config.toml
train_examples = 22605
image_size = 48
crop_scale_min = 1
task = "colorization"
arch = "dncnn"
activation = "relu"
channel_attention = "se"
depths = [16]
beta1 = 0.9
beta2 = 0.999
steps = 6800
decay_fraction = 0.4
Rows from block 2, named by matrix and row number. Each number is 128 + 32 x the weight over its row's rms, rounded and kept within 0 to 255. All counts start at 0. After the name is the row's rms in percent of the matrix's.
# conv: 3x3 conv (model.blocks.2.conv.weight, 64x64x3x3), inputs 21-27, a 3x3 kernel for each
conv.0 097 [157 138 113 107 165 128  76 159 163  89 116 127  81 100 116 105 103 103 142 138 126 110 126 133 129 133 140 109 103 103 105  91  94 132 117 104 110  74 130 173 129  81 182 193 118 142  78 103 175 108  64 162 153  74 129 156 160  88 113 168 112 115 140]
conv.1 096 [129  92  73 167 125  80 119 119 103 119 133 136 135 117 105 160 147 121 141 135 133 130 133 132 136 128 139 103 104 107 111 104 104 140 108 100 129 134 127 124  85  82 109  40  51  69  72 105 112  80 101 128  67  59 119 161 116 110 148 120  85  91  96]
conv.2 096 [163 173 187  99  73 144 106 100 139 143 127 110 120 138 147  98 102 122 134 131 135 116  96 115 109 112 116 139 136 133 158 168 161 166 165 149 150 158 146 187 247 208  71  57  84 197 222 190 121 127 131  61  52  96  78 117  98 117 140 120 129 140 129]
conv.3 105 [138 176 166 136 125 137 127 124 146 126  89 113 162 133 135 110  95  92  94 115 118 105 122 135 119 133 141 184 150 152 186 161 154 160 142 134 180 136  62 161 131  67  78  67  42 156 146 115  95  97  97  42 101 131 107 135 123 142 160 135 124 135 141]
conv.4 117 [ 90 152 132 109 174 149  98 147 141 156 126 165 167 115 153 212 186 181 113 137 134 101 124 137  99 116 128 194 147 125 172 118 116 162 118 117 177 144 108 193 104 105 141  33  87 117 105  87 168 125 177  93  59 127 138 152 131 151 136 119  92  81 102]
conv.5 114 [119 171 132  61 171 202  67 153 218 106 105 100 110 115 119 111 118 106  99 131 157  85 119 173  90 123 175  96 104 136  89  99 145  99 117 144 128  75  76 153  99  54 159 147  87 152 105  95 156 142  94 157 180 107 104 122 174  94  95 141  93 115 146]
conv.6 090 [137  96  89 134 120 113 117 134 113 154 146 124 132 166 155 113 131 127 136 109  94 119 111 106 113 119 113  86  98  93  90 115 105  81  99  82 155 167 145 128 159 127  84  89  63 100 100 106  89  87 106 112 113 126 135 148 112 142 164 127 101 108  77]
conv.7 113 [164  85  58 161 135  30 147 172  99 133 119  62  99 130 139  69 102 134 131 117  92 142 143 122 123 151 146 142 135 128 121 117 114 116 118 130 128  81  34 181 113  62 170 152 121 179 115  73 190 134  90 144 157 134 128 106 103 167 109  94 159 160 123]
conv.8 089 [111  91  96 147  93  71 140 125 126 137 119 134 117 110 126 124 100 118  92  93  98  97 103  99 109 116 120 135 126 140 138 128 135 146 107 109 132 131 100 113 119  93  75  84  68 103 124 120  60  81  90  79 100 100 117 136  95 142 176 119 119 149 132]
conv.9 096 [135  98  84 185 130  86 132 115  79 160 156 144 151 140 143 165 141 132 115 108 108 124 122 111 129 125 119 121 127 134 132 136 138 155 124 122 121 137 113 107 127 101  68  51  69  94 119 125  71  86  91  53  46  74  94 118  85 112 159 114  80 100 103]
conv.10 099 [135 116 159 138 121 152 101 117 137 144 141 109 131 153 151  96 123 132  90  83  82  97  97  92  85  92  80 105 118 110 128 154 137 125 139 121 145 192 158 173 210 165 160 160 137 143 170 141 157 159 130  96 109 119  75  96 103 109 121 115 103 112 103]
conv.11 095 [ 99 115 123 164 133 145 167 124 130 151 155 164 135 127 158 145 113 133 110 131 143 111 129 145  98 110 126 128 143 150 139 143 144 141 107 115 135 152 106 120 149 101  92  96 101 144 160 107 130 166 154  70  80 131 109 106  92 155 169 131 125 135 127]
conv.12 073 [ 97 138 143 125 142 166 140 112 125 108 142 134  86 124 139  41  44  88 113 119 115 121 128 123 115 113 112 142 155 146 116 114 117  94  70  78 157 131 155  88 142 154 110 131 131 122 123 157 112 139 107 111 116 114 129  89  74 131 107 108 174 151 147]
conv.13 091 [120 133 186  56  51 151 114 126 180 129 148 162 101 146 170  63  74  92 134 112 112 117  88  97 130 118 117 116 151 136 135 142 128 123 103 101 134 210 181 107 198 141 115  98  74 184 218 167  67  97  69 132 135 137 101 118 114 113 113  99 128 128 108]
conv.14 096 [127 136 117 132 110 115 175 145 150 132 137 164 124 133 160 107 109 130 111 123 127 113 129 143 117 127 144 115 133 140 125 140 149 125 126 141 170 159 114 152 181 127 110 123 104 196 187 125 110 145 102  99 134 137 100 111  90 140 161 119 145 167 138]
conv.15 111 [150 153 141 139 122 173 122 106 158 158 135  91 137 175 162  92 127 138 134 128 136 120 101 120 109 108 120 111 109  96 131 158 144 135 152 129 130 130 107 132 180 144  41  58  58 183 186 149 113 136 124  34  57  88 104 134 106 148 174 146 134 156 140]
conv.16 111 [118 147 157 138 160 146 165 133  95 143 131 105 147 150 155 142 130 131 124 126 123 152 153 134 150 138 124 113 100 108 126 123 126 148 137 130  81  88 109 121 158 139 159 169 159 134 138 124 155 179 137 116 127 141  84  81 104 117 137 129 156 184 153]
conv.17 085 [160 135  91 171 197  84 152 200  78 145 133 119 186 193 170 112 141 138 118 136 110 145 180 130 141 162 115 129 156 141 139 191 155 130 168 138 145 141 109 118 111 127 147 147 180 101 102 114 108  87 111 156 152 129 114 119  94 116 114  94 115 115  84]
conv.18 079 [118 168 133  87 218 163  72 203 158 121 120 122 154 150 141 132 130 128  86 114 127 104 153 153 120 153 136 115 136 152 120 167 172 128 149 145 224 136 108 184  88 114 201 123 155 138  85 105 140 109 129 145 170 142 115 128 139 115 120 129  97 118 119]
conv.19 102 [120 119 163 112  91 190 101 100 193 147 129  81 145 163 145 111 135 143 138 122 134 142 107 132 124 116 136 105 109  96 112 127  92 100  99  70  91 116 113  83 187 113 104 163  75 111 145 142 102 145  80  86 114  87 116 125 140 125 134 139 122 134 146]
conv.20 095 [162 161 134  76  64 150 142 107 171 148 140 121 115 162 177 102 105 109 146 132 132 124  91 122 141 130 145 166 181 146 184 197 155 163 147 114 192 133 144 164 228 181  67  37  79 207 180 149  91 119  92 121 120 161 144 158 121 149 167 117 130 127 107]
conv.21 070 [118  82  81 154 211 110 130 224 137 107 116 110 147 152 141 112 124 120 106 120 102 142 185 146 153 172 128 116 133 121 118 168 142 116 141 121 172 145  96 125 103 105 156 178 232 111  93 109 140 109 112 178 199 184 118 116  95 124 118 110 119 120 108]
conv.22 095 [134 115 140 128 104 123 119 121 140 130 138 117 124 145 139  97 125 127  88  80  76  83  77  73  86  86  83 129 139 120 149 169 144 138 150 131 125 133 124 128 141 129 124 128 128 140 143 146 114 117 130 104 108 105 117 121 121 128 133 127 122 130 126]
conv.23 074 [105 104 102 104 148 130 106 155 153 115 106 110 145 143 134 118 119 107 117 123 116 142 167 152 148 162 146 121 136 159 129 156 173 138 148 146 178 119  84 164 112  91 187 171 123 128  88  88 125 107  89 126 147 108  97  89  95  96  88  90  85  93  96]
conv.24 094 [133 110 118 158  95  97 183 119 104 134 117 131 138 123 130 134 100 104 108 101 108 118 110 116 131 122 124 103 110 129 125 114 130 140 105 115 153 201 169 109 154 121  75  89  76 144 198 155  51 108 103  61  93 108  93 123  97 117 156 117 115 147 128]
conv.25 106 [156 129 134 158 131 121 146 129 122 130 148 135 118 152 158  88 119 133 100  93  90 102  94  93  97  93  91 135 153 143 153 184 176 145 164 153 149 155 153 156 152 150 143 141 146 142 145 154 126 138 141 100 117 113 112 124 125 122 133 132 115 125 124]
conv.26 114 [126 161 154 150 198 141 132 148 107 137 131  89 157 136 106 162 147 121 105 120 133 118 130 128 132 125 119 106  88  96 104  80  97 126  99 111 122 141 189 111 122 169 129 124 142 117 130 167 145 155 174 126 107 140  89 105 122  93 131 160 121 138 136]
conv.27 122 [119  68 166 130  45 228 130  54 184 128 145 144  67 140 180  98 106 154 139 103 108 139  97 122 139 114 121 121 140 159  96 123 157  99 101 123  92 141 109  69 182 124  81 134  85  93 146 106  89 178 118 109 137 121 140 142 157 124 130 154 124 122 143]
conv.28 109 [148  49  95 164  68  97 187 128 128 149 133 131 174 171 161 148 179 188 142 116 104 129 117 118 115 122 144 119  97 102 111 100 115  98 122 138 160  88  84 120  96 138 117 112 166 155 116 113 136 144 150 150 162 165 151 112  85 165 133 110 154 162 151]
conv.29 100 [130 138 164 162 129 166 181 117 127 159 163 154 151 141 141 159 146 143 122 118 130 107 103 110  72  82  81 132 126 135 129 123 122 138 129 124 156 158 131 171 173 122 152 147 101 129 111  83 185 159  98 178 162 120 101  83  93 165 146 116 145 154 108]
conv.30 109 [151 131 119 156 149 123 114 125 103  93 123 135 103 128 127 111 119 122 121 126 137  91 109 124 105  97 113 134 136 146 130 129 140 136 123 122 148 148 176 162 113 129 197 154 109 125 130 172 177 137 174 195 139 114 124 159 147  96 125 130  89  73  77]
conv.31 095 [144 142 111 160 128 101 167 141 110 153 146 160 156 152 153 159 124 128 127 137 131 138 145 141 133 140 144 144 147 156 134 138 146 137 133 144 174 168 133 130 137 102  98  93  92 164 168 124 103 125 108  83  92 104  93 104  89 137 155 117 108 130 122]
conv.32 091 [141 165 136 124 161 127 124 128 105 107 107  98 118  97  97 126 102  89 106 113 119  96 105 108 114  87  87 122 113 127 126 112 128 144 109  99 108 158 195 112 118 160 168 131 132 100 146 188 111 107 167 163 137 156  99 135 129  93 138 150 124 122 118]
conv.33 086 [144 147 130 129 128 149 141 121 138 130 144 143 107 144 172  85  91 127 140 141 131 135 139 138 135 137 135  78 103 108  73 107 119  47  62  94 127 146 113  93 178 137 130  71  75 124 121 126 113 116 102 142 107 124 112 150 128 122 160 134 139 126 126]
conv.34 089 [122 148 128 146 137 181 208 127 139 121 141 128  96 137 166  36  47 120 124 134 120 133 134 129 132 130 131 138 154 146 113 136 150  87  74 108 175 118 134  93 139 155 134  89  84 137  98 140  97 122  90 171 153 117 153 139 109 130 139 116 142 127 130]
conv.35 110 [162 123  90 161 100  93 179 134 116 149 164 155 115 139 135  79 115 125 120 122  97 129 142 123  90 123 121 115 127 133  92 112 127  79 103 116 106 112  95 133 129  90 107 110  95  89  94 102 110 103 115 149 154 128 118 115  87 116 112  58  85  91  35]
conv.36 096 [135 139  86 142 181  83 135 161  85 158 154 136 166 167 151 140 142 140 133 164 132 164 194 144 151 155 121 153 183 164 162 191 163 147 156 141 137 112 111 136 126 162 174 167 177  97  83 110 140 128 130 159 152 137 102 105  90 100  96  85 106  99  84]
conv.37 087 [118 106  85 154 123  57 156 140  76 135 149 170 167 160 157 159 140 122 137 133 121 151 154 136 150 149 136 140 145 156 132 135 146 133 129 141 120 106 104  78  57  80  91  49  81  75  90 116  71  59  87 128  98 106 104 124 103 119 138 110  81  87  87]
conv.38 105 [114 123 115 156 167 148 145 157 142 173 167 129 171 176 155 158 156 145 102 121 123 119 141 133 127 141 131  83 104 122  98 113 113 124 127 116  63  86 155  86 113 185 125 146 194 115 119 179 131 145 192 110 118 167  34  58 109  55 101 148  86 130 157]
conv.39 079 [125 108  68 155 182  64 135 169  65 130 129 116 156 154 143 135 139 132 120 142 109 163 191 137 160 163 121 146 170 149 156 189 155 146 162 141 154 124 114 135 116 162 183 173 193  89  79 115 139 118 132 164 151 135 107 105  88 108  99  90 108  99  85]
conv.40 101 [146 122 140 133 116 125 125 129 145 128 147 130 115 147 152  84 117 127  93  87  83  85  80  80  90  90  88 134 153 138 155 182 165 142 158 142 123 135 128 133 147 139 127 127 137 135 142 144 112 117 133 107 112 111 124 130 128 131 136 133 122 131 128]
conv.41 125 [103 116 103 147 150 127 158 138 114 172 184 190 178 183 181 184 170 161 134 142 141 121 138 136  85 106 106 148 145 146 143 144 143 156 156 164 164 162 133 150 159 126 127 130 117 126 124  87 163 162 125 158 149 130 129 120 109 162 172 143 108 120 106]
conv.42 121 [139 123  78 161 153  66 176 169  81 170 178 161 152 184 183  86 119 137 111 134 107 136 171 132 120 151 115 117 167 155 148 231 199 140 199 171  85  96 104 112 117 132 135 138 163 106  82  87 121  81  94 163 138 122 100 111  89 109 131  93  83  95  62]
conv.43 112 [116 131 125 102 149 126 120 120 128 123 125 114 139 142 143  98  72  93 116 128 110 139 153 144 124 137 143 152 150 154 156 140 130 156 133 119 146  78  67 162 122  77 152 185 157 166 105  55 168 155  91 102 146 151  91  55  71 146 111  97 141 163 149]
conv.44 095 [142 144 135 110 107 115 180 112  92 137 128 117 138 144 154 132 152 170 135 129 125 134 137 131 120 119 134  99 101 118 101 108 122 124 131 134 136  65  48 131 155 133 154 164 151 171 124  92 150 189 123 138 156 158 125 101 111 142 141 120 155 178 161]
conv.45 122 [155  71  76 150  40  95 123  38 113 133 145 123 118 142 170 130 132 154 155 118  86 153 113  85 145 106  91  99 115  99  93 116 105 113 114  95  63 109 153  26 160 174  45 185 166  84 124 139  59 180 121 112 166 113 135 122 124  95 117 124 110 119 131]
conv.46 078 [161 137 135 134 142 152 119 131 169 114 125 136 104 111 105  81  97  93  90  93  95  87  95  93  88  92  88  94 120 127  69  85  92  36  50  52 163 160 156 171 172 154 133 159 110 140 131 161 168 161 153 112 137  75 133 130 131 116 111 115 103 105 114]
conv.47 092 [153 160 202  78  68 126 123 147 185 119 142 138  81 115 146  53  81 104 149 130 124 121  96  95 135 136 139 138 158 145 154 181 166 141 151 140 160 198 174 142 169 154 111  83  90 201 215 190  87  77 103 107  86 105 118 132 135 123 132 134 130 135 139]
conv.48 110 [106 146 132  96 202 147  87 197 129 117 138 124 132 151 137 121 129 124  83 131 159  86 152 171  94 148 153  80 128 142  83 144 154 113 145 146  93 106 118  93  69 136 107  96 160 120 101 104 139 108 125 157 151 136 113 136 174 108 131 178 102 142 169]
conv.49 107 [131 163 150 120 170 158  44 104 142 104 130 141  98  99 137 114 103 128 130 151 141 122 136 130 125 127 129  98 117 123  87  96 111  93  95 110 141 140 134 151 160 181 155 162 157 132 146 131 183 184 169 144 153 136 138 117 118 103  66  80  92  43  54]
conv.50 073 [158 168 103 150 208 133 136 176 144 173 169 164 154 163 158 128 130 139 138 184 161 146 185 155 122 138 116 151 181 173 155 179 170 142 146 143 106 102 103 161 155 159 200 212 178  63  58  72 171 159 126 183 201 154  96 112 121  99 103 101  89 103  88]
conv.51 114 [126  80  30 141 118  55 132 120  55 122 142 116  96 115 108  82 102  99 145 123  74 148 132  87 112 127 101 125 133 122 115 104  92  97  97  80 180 110 106 193 122 128 169 139 116 168  95  65 193 132 103 162 144 103 134  85  79 160  92  80 147 121  81]
conv.52 096 [112  76  96 124  67 124  74  99 192 105 112 127 144 137 110 175 194 173 134 130 123 122 116 111 127 125 144 116 120 114 122 109  93 124 109 100 137 106 119 111  49 106  80  78 142 145  98 112 131 117 149 133 169 153 152 157 114 156 123  89 103  82  86]
conv.53 121 [ 51  95 150 167  62 124 211 122  27 109  76  46 160 137  82 158 149 118 117 107 103 151 128 105 156 156 120 137 134 123 127 130 118 130 137 114  96  89  94 127 105  99 178 105  70 124 124 164 141  87  97 196 134 101 136 148 122 141 125 109 163 144 106]
conv.54 117 [106 131 144 133 149 151 104 108 114  80 118 115  60  99 115  22  59 104 116 123 129 125 134 129 119 120 115 118 124 131 122 122 121 122 113 109 138 138 128 124 133 147 126 178 176 133 124 129 140 132 112 113 122 100 128  91 101 136 106 130 151 129 153]
conv.55 112 [ 86 117 148 108 141 178 137 128 147 161 176 132 132 167 145 114 114 110  93 110 122 116 131 126 127 131 111 122 158 113 125 157 100 107 128  90  70 122 108  92 160 133 132 183 153 102 112 138 147 148 147 146 152 140 100  85 117  93 115 146 107 150 160]
conv.56 103 [157 155 166 140 149 117 122 130  87 121 120 102 123 112 104 122 100  89 145 138 142 133 127 119 140 120 109 119  99 116 120  98 120 140 109 110  42 113 173 102 101 153 175 145 141  87 131 186 124  95 140 160 124 123 109 120 124 104 127 149 140 144 142]
conv.57 090 [123  89  88 177 204  82 156 230 126 121 138 125 134 160 153  97 112 113 117 137 118 152 202 153 149 175 131 124 163 145 133 201 170 114 156 135 133 123 112 126 117 127 141 141 191 106  92 113 131  90  87 195 179 149 124 133 111 123 136 127 111 118 113]
conv.58 091 [152 115  52 175 191  34 147 180  35 124 126 116 154 159 151 122 131 126 118 140 103 145 175 115 139 151 100 127 161 136 139 189 142 130 159 129 146 120  96 135 111 156 167 142 186  89  75 109 153 109 131 182 154 137 130 131 101 126 121 100 124 120  94]
conv.59 103 [117 121 187  70  48 116 134 148 177 111 136 143  85 115 137  40  68  87 149 125 127 124  98 102 157 163 157 152 165 138 164 171 138 133 128 110 143 210 169 102 148 111  82  74  77 155 183 149  10  18  55  67  60  81 128 136 126 140 140 123 148 154 142]
conv.60 114 [151 139 107 110 147 122  81 135 139  59  93 120  80  98 132 114 117 129 131 134 129 107 118 132 136 125 138 106  94 101 109  96 104 140 130 126 122  79 108 172 144 110 188 187 133 121  79  87 149 117  80 160 155  87 144 178 174  90 124 165  93  93 110]
conv.61 091 [141 129 105 174 133  71 193 152  77 148 146 163 168 149 151 178 140 124 132 133 126 148 150 135 148 148 141 149 155 168 139 138 156 142 138 151 135 145 127 106 112 102  80  71  69 129 159 148  83 109 114  93  87  94  88  98  88 132 161 127 118 134 123]
conv.62 073 [ 77  84  71 113 173  64 106 185  83 121 124 117 150 155 148 123 127 122 103 114  94 137 164 135 148 159 129 126 140 132 130 164 140 128 148 131 163 141 101 146 112 124 179 160 198 101  85  99 124  83  99 155 139 133  82  84  59  93  89  72  96  84  67]
conv.63 099 [182 173 119 155 158 129  99 141 159 104 131 111 119 144 157 123 136 153 124 132 120 133 110  98 130 108 110 104 148 117 121 140 106 121 125 111 109 107  83 152 169 139 187 219 183 129 101  98 184 175 134 179 217 184 133 150 149  91  75  84  69  64  54]