{"arch": "dncnn", "model": "image colorization model", "dataset": "photos of plants and fungi (iNaturalist)", "train_examples": 22605, "image_size": 48, "crop_scale_min": 1, "horizontal_flip": true, "translate": 0.12, "task": "colorization", "loss": "charbonnier", "norm": "batchnorm", "activation": "relu", "channel_attention": "se", "depths": [16], "kernel_size": 3, "stem": "single", "widths": [64], "init": "torch_default", "optimizer": "adamw", "lr": 0.002, "beta1": 0.9, "beta2": 0.999, "eps": 1e-08, "steps": 6800, "batch_size": 128, "epochs": 38.5, "lr_schedule": "wsd_sqrt", "decay_fraction": 0.4, "final_lr_fraction": 0, "warmup_steps": 200, "weight_decay": 0.4}
Rows from block 9, named by matrix and row number. Each number is 128 + 24 x the weight over its row's rms, rounded and kept within 0 to 255. All counts start at 0. Numbers have three digits each. After the name is the row's rms in percent of the matrix's.
# conv: 3x3 conv (model.blocks.9.conv.weight, 64x64x3x3), inputs 0-12, a 3x3 kernel for each
conv.36 108:100104105112114111123128123154145169127115142136122144121119125121116120116114117136144140138143133124126115121124128124124125126130130119113119111098099129094096141134149144134143155145151142134127140117113148122112134126122131121120126108109144141149137134142132131132120104124133102118141110121131139136135137133125125120114097121117110122128126132
conv.37 093:120113110134141121123121119135131123121125116128121116136131135140145144150148149136136134131127129130121126128127126133131129138132127180188185163154160124129138115120118119124118112112111134130132126120116117118124128133122130137123146152134111108105121115114139137138094103113102104112136145142139136136127123122130121121174159161148150140128109117
conv.38 133:124134124132150134120133123118121121123130130124129130116123118128139134124136132131143136124134128121119113128128125133137131139137131092081071104090095117119117129122125127120119127125125124134138121133137107120124125125116124127119114122119161172164150159156140142142077082076099102094093098089140149143131141136127130124123115116113116126100104116
conv.39 060:113123105120138112132146123110116113113116114113114111132133131134136131133136132114118107121127119132136133137135135133133133137133133101099102106125118099141128104109111117123122129131123132141139130134134127128125172122123172121126161145138097105110104112115117120124093113102111128114120129112110114113117122117129134127132126125127122121120118121
conv.40 050:133133127136135129129141136111125115120129127128129127146144138137131130136131127133131124125128124128125122145143142143137137138132131080078080122100103129130110106114114117124121114119119120114122117115121109114115102118131107117140123127139120120111118117110121118113124132134122139134104120114138135126130130125130129125137137117135128124124122113
conv.41 113:116096120115092110136122134098088125083082108082074092118111109119113113114111113150145147151151154144148154125123127126127128128128132125120129123111129108100118105095114098091109100095114109102106115095098134124127128152144143159149151146134146127131149137141150147153102096108109101109106100109143132132142131137138137146119099108123123129124116127
conv.42 116:123132143119104119115103121123096121134136148124123134126125129129117121122113119132126137135138146154143143114129128116128135120125129084108123146160151122062078139132138117110117113115125125142138125117120098090108095127097105131090120126099140142158144141156158152166135136131143130135120116124141141150136133139146135143126073086129133133110090089
conv.43 103:099108100101113102088093084128136118119133117115126111131129131124123124127127126106105105116115112120117111116125128114120124112113118172162153139144145134152141155160145186192173184192171134125126139131133132127125143130118146130117129134125117118118122124120127126120210214207243245228242244223109108108116115114120118114115121124104114122103122128
conv.44 094:113129104133174136114146125114113102136135125127124122118122116125122116124123116128145132124143135120124126124129124124134128126130123109095075136143149139153141108105100106095081110102093125134134128141140126133128164118106162130107133128125127141134127143143122133140069088081097104086105106081125137127130145136127137135126113111127125123101098098
conv.45 110:122146131113119132110103119109115133126128132129139144132134127137136129138139136135136137140137131157148143128127125127130137123121135115149142135153140123117133103117109092104101089101100123148141116128141083093107089132101084141103105126109141145146148142146157148151126140115125139126111134120144148144142140136151143139109105139140134129129128127
conv.46 104:132114123135109122144142147138131133101127130116113121131125130131122126136125128135134142137141144148136134106116128112120126119121123096117127168139097145078075150136129121118112125117112150130121140106101116106117107099079106127086096099082138134145134129145147144160137111103145104104134108106144144141141136141143133138156098116101146139132099106
conv.47 114:118114099120120108111114108117119120111108113111107116130132134123125127123126130126133133122131128121123118122130127119127127119124126102087078102089084097080082122122131110110123118116126116115112119119116119121124131137128143143121135141118139142147136137142134134139110104102125121119121121120129131130124129127123125122094096096102107110113114111
conv.48 099:074086118088086127123114135147133153146139130134135138120122128116115127123119128136131130145134135147138142114117119118117128118120130104130145094088122095077113098122153095112137089104126122122122105114124103115113073119089096118086113109097125115126127119131140136146100125148103125155099117134135127132138129138145136144118121155144148116125125130
conv.49 105:119121126124102113121103114131109117129127128125117124134135139140125129133120125129130135133135137142135135116128132114127132117121125081097104136136115138079082146135132130120117133124126143130123139108105119099107098120095102130100117121117142143153142136150151147161141125124156125127145123124137143144135131134139129135113054070112142132119102103
conv.50 085:101082093110107098117123125127129132124121124126124126115121125116118118118119118128130118138131121137129131125123124119118117119119119131162139155143125137091109099105127112111120125122132146138127130122120109109102117110141121142145152159144119118122125124130140140146130130161117107149126125156135127119135125120130124132115132145128153136151135109
conv.51 041:092111094136153132139148131109112111118119113120122119141144140138141140139140137116119112132135121140134124141139139140137138137135132077074074104111105152166135136142134121130128123128115117123124118123122120114117130112113123101116117104121109113115119124123130130128114132111119136119104115105110114112127133125142140130142136137128121122131134128
conv.52 106:143155144141147145106102120131140107139150131125135117131129126132119115132125116148172175129128136092080095118118119126122122117112119136128117158180154125126107102116094122135113109121103133120096141125108134136118144146157128155145109129129122137141113117123098094103116125103118128111110118100156179179144157157107101114132145132135135135132133115
conv.53 104:126106128120096131143125145142126122132112098149125114122125130117113114125120126119107122135113121146135148138132134138132127137136131119144112157155113154112152110110106125118110127117118128106097131107110124104093115146141100167146144152149097093124112101129143141160132126145144123148147136148128115131129104125141126145119125143098151111139105114
conv.54 067:121115109130126123144132131126128128124125111089094096140141139140143140135138137122116113115110110122119121142141139139139135145140138190195189120128124074076089128135138134139145130135134129130130126124126121120122121126117113116106130139133120120122128125127135134136114126132106120128113124128114110108119114114124119120192184186130126125105107112
conv.55 104:144122100158121080151121095116111111114101102105100108116123120129132124124125118158141109157136106147135128152143134150140128146139133155144125160143135137129126138122112137115101119099092139133135129126130126124128126138118134136116130138122136131125141131119142136131133135132131137136129130126145136120155135102152133110136106082138108087114093090
conv.56 106:113114111131139117130135114144140150119116126108112127121125130127124127118119123140157142137150126104096081142150153126140136125131124125147149146143140154120124119112126122113118123117120179172165156137133115100090146141108146127094141123085121120115113111110097094094128119127129103125131116128141147136144150130117113098137130151136145150134135128
conv.57 117:139127136150114125162144140123097109098112122123124125139130136139126127151134128134127132143134133158153149120132145129134141133133142079112118131127101182130115120116113094095093100103104128120127136107131114114146096106080103134091113145118143135138141130136154150154137140138143131136120114131135132127144129129159145149165126115089128111149157119
conv.58 063:129121113111112110120122123117137128121140124109128116144147138133140133131136131109093104109099105120116118142140138135135130134133131182191179156182170091101107135148136133147141131147136119124129129130131121117124090126102080123100103117108100090097107101107121118121142149155113113130105111121120098106109094104113105110137168166118141146114123131