Weights of a small image colorization model: 48-pixel images, norm batchnorm.
Rows from block 3, named by matrix and row number. Each number is 128 + 32 x the weight over its row's rms, rounded and kept within 0 to 255. All counts start at 0. Numbers have three digits each. After the name is the row's rms in percent of the matrix's.
# conv: 3x3 conv (model.blocks.3.conv.weight, 64x64x3x3), inputs 56-59, a 3x3 kernel for each
conv.0 086:075131162095143154064091085105108108099108109111120120106110103096104099090109105101098088090081086079071073
conv.1 094:129144166154129118163153121117136120135144134122125119106119115126134135129131134129133124131139113124143123
conv.2 072:179137171164154165179164159148197153162233153116146112128167154141220171125165138143150137121115102106104086
conv.3 114:101118179092110129100124095141158133142178123156166121109115120110154112116145095145152155111168131139196130
conv.4 079:137119165133138166155145157141202152152220144116135108119177159143227170123162126142130109119114105100103095
conv.5 097:109097102098101106063064064133151121153195142129164129122151124138199152122180136066067072088100101127134131
conv.6 122:108144164116137156092098100143140133130133129117124124147147137128131120104109105095101097085086082062069095
conv.7 092:115141165131141155145165182118125119126145135148157144113105107103101100108102105132134134128163138131176153
conv.8 102:160110102146159174133151201096106129070149176109157146105100122065134176084150164128139110066092112097095088
conv.9 100:106078096113065057079078073126132126122138136124134135093084086102109113108117119149159138134161135127149132
conv.10 107:136160126140145112124130108145125130125103131151146161122095105121089115145120145126103106109077108109101126
conv.11 102:033052050039068092010106157114123132127124129131118125109109131119119136138126138132132094148120080141090110
conv.12 099:117101081123141113119187155105124106101112093122107089107133137110127128136126121098086125112099145098103171
conv.13 092:131105143141115137140137166142144137152142138144139140126126135129125132127129124155135084178140082158120098
conv.14 108:139125152129142170134142163183177120117131116095120136174186151117142136081107144103130155119094133131091109
conv.15 080:064093102083116080092098061142171113144149096109106096129180128144175107118122097076064086092104137110113131
conv.16 099:128118141155085078151106077113114111118128131132140144103089093102111113114125129144137130139170144148189160
conv.17 115:159132169166109094192172131096094113119152162128159138109092121106127144115151137092095125113163155188255211
conv.18 115:096153172109129172128141165154131138135103134158135171121111122138105128167128151177135115158083063146097064
conv.19 107:110113108122093091102094115127126126137136140134130139108116123119126131127127130142150169149141140190181167
conv.20 101:160158135161183146154165142116113120126111116143118122122113109125110108142120118098117135071103133117146152
conv.21 094:187162089184174086122143084141143117111121133129130125113128102112123111127130108084120143082146169106166191
conv.22 084:128163122134136140140117101099107130090091124115133167095101131088090121119112149132100109114053093126105121
conv.23 093:159138147169147120152138121103104097108100102121104111097097079101096088116103105100121145080124147098124140
conv.24 093:083141180103089170163098090144119113163163149151141135146120118147137137157152143119103110144135111170184127
conv.25 107:125159156135135141146120101163145149142113131139126144146116120138095115137102124123113104115079072120115102
conv.26 099:099133165098136175098109150119110110121116121120117115124129131105112125106117120074134132064103116084084073
conv.27 104:114177158119145157125139144125119124137114138149142164109111120131104128160126149139086080142055053140075059
conv.28 101:087103109095119146068146182117117119122122117138135131124128162124128143142134142151160142143143132139136130
conv.29 106:137136122106128163083117174101103112116123124128138129115111112118123113137144128143172143156158135108098130
conv.30 081:167100137149108142161143137100143141139235162107142090082113135115238191113185122163182173129124124122126133
conv.31 087:130094138124111158153142145113193161129255182115152113100157161110255221111181137118140142119137136113128121
conv.32 122:127179178111132181154116136117103110124113115139132130127127140128122127144133134126123126132114111124134109
conv.33 094:111130152137135132160165156109116105118135124140146132103087085077076076082081085117135128111177131115173126
conv.34 100:210186157196199156148165172113104109127108114153119137118128136127129134153134139138163162129141144127109107
conv.35 084:096094092110101087100121128149164149157164157139145145128150146150167164147158163127130105129132101117111089
conv.36 090:151105146130128149147139142131196151152240157115143112103176160137255201116184133141148131117120113101109097
conv.37 106:120121102121111091095102110128121120108104113118117127101091087094091099106101108137134123120117129120120134
conv.38 081:086092149072098152085085118105178150123203156113141115092180172111249211115184146098084065122095085134101101
conv.39 143:127114140139129102086124148137162093156189123097109090108147101135188113097129087107117125143193165152146144
conv.40 093:115150144110142152099134168117120114127139133140140136112106114105099107122102114112132120152179150158182155
conv.41 100:120145148115133138066067066141140143142143144118125134131129126119123120101109112075073061066062108080097131
conv.42 097:143163148155144122150126097162147140137114123136129140145121111133101107131109118126120114108097107108120136
conv.43 100:084086079080086099062069086145149143150162154154154145129114125116107115120101114081113110120149140143162146
conv.44 086:110137134090114108050054048117118125114112116113112113105111116097101108098102103088089095096083121092077098
conv.45 108:213205161200210191211185188113101126127113128153135135136120127125112123143127130102106119084104140109144138
conv.46 112:119137142120103121124104085126107112111109117122118136119090090110097102112102114132124112134121097140139112
conv.47 100:089080145113083096139132099113148146113182177149200179103104100095115107101133126128128138075167157082175141
conv.48 072:080134148065154145062145163124157112110170130084106100122150120114171139104133113124102052102074056128076067
conv.49 117:187156156170157163193159141118113126125120129148139142130120129125117125141129134128124121100109125121143131
conv.50 105:125143168138131166116129153127166141114177175134154161118146128105160160128152161106145136091155138101124117
conv.51 077:126097150121129146159139141156234163155222141115128106122194165137225159118151117128131107111122105091102085
conv.52 079:112109087116107088087097088120139125116154135108127119103121122109145135101122122072089093081079098160171167
conv.53 092:117098139151069072194136051130129103119125119105108108131127127122120123115120131109108114099139136135242198
conv.54 088:119155128105141154089122162119120112130143133145146141118104113107102107122105116101130116138169145162187157
conv.55 111:131177122135169138132151136129119141106085119148145170098086124099076111145109149152103107121063102116080112
conv.56 111:056086058042093098019076110113119134124127137119127137111112131112118131129128138135164148143141122121089109
conv.57 120:105094093099066069079039039138132125135129121131132125109121117113123113118133120131125138136115137147137166
conv.58 087:135191155127182137122170132158158139144141134143147144131140128141141131141140135151089094113060073108057078
conv.59 089:136114169130143161153135145157230145155218118109117096125223168151255150110144099131123100111116105101104096
conv.60 120:144132118116142145136157160125114121131118114123117118126117122137126126152139133118137124140131122159142133
conv.61 103:138119060119110056081075065144138130148146125141136113110122127117133121120131119092103108138129093186169127
conv.62 107:217220138191186142152149153122122125125145150135151151123125138100131141120141155123155105105163120097139111
conv.63 112:145100102146092115148112164147175122206222104174185117116147112163201083157192101073133135104166101122173103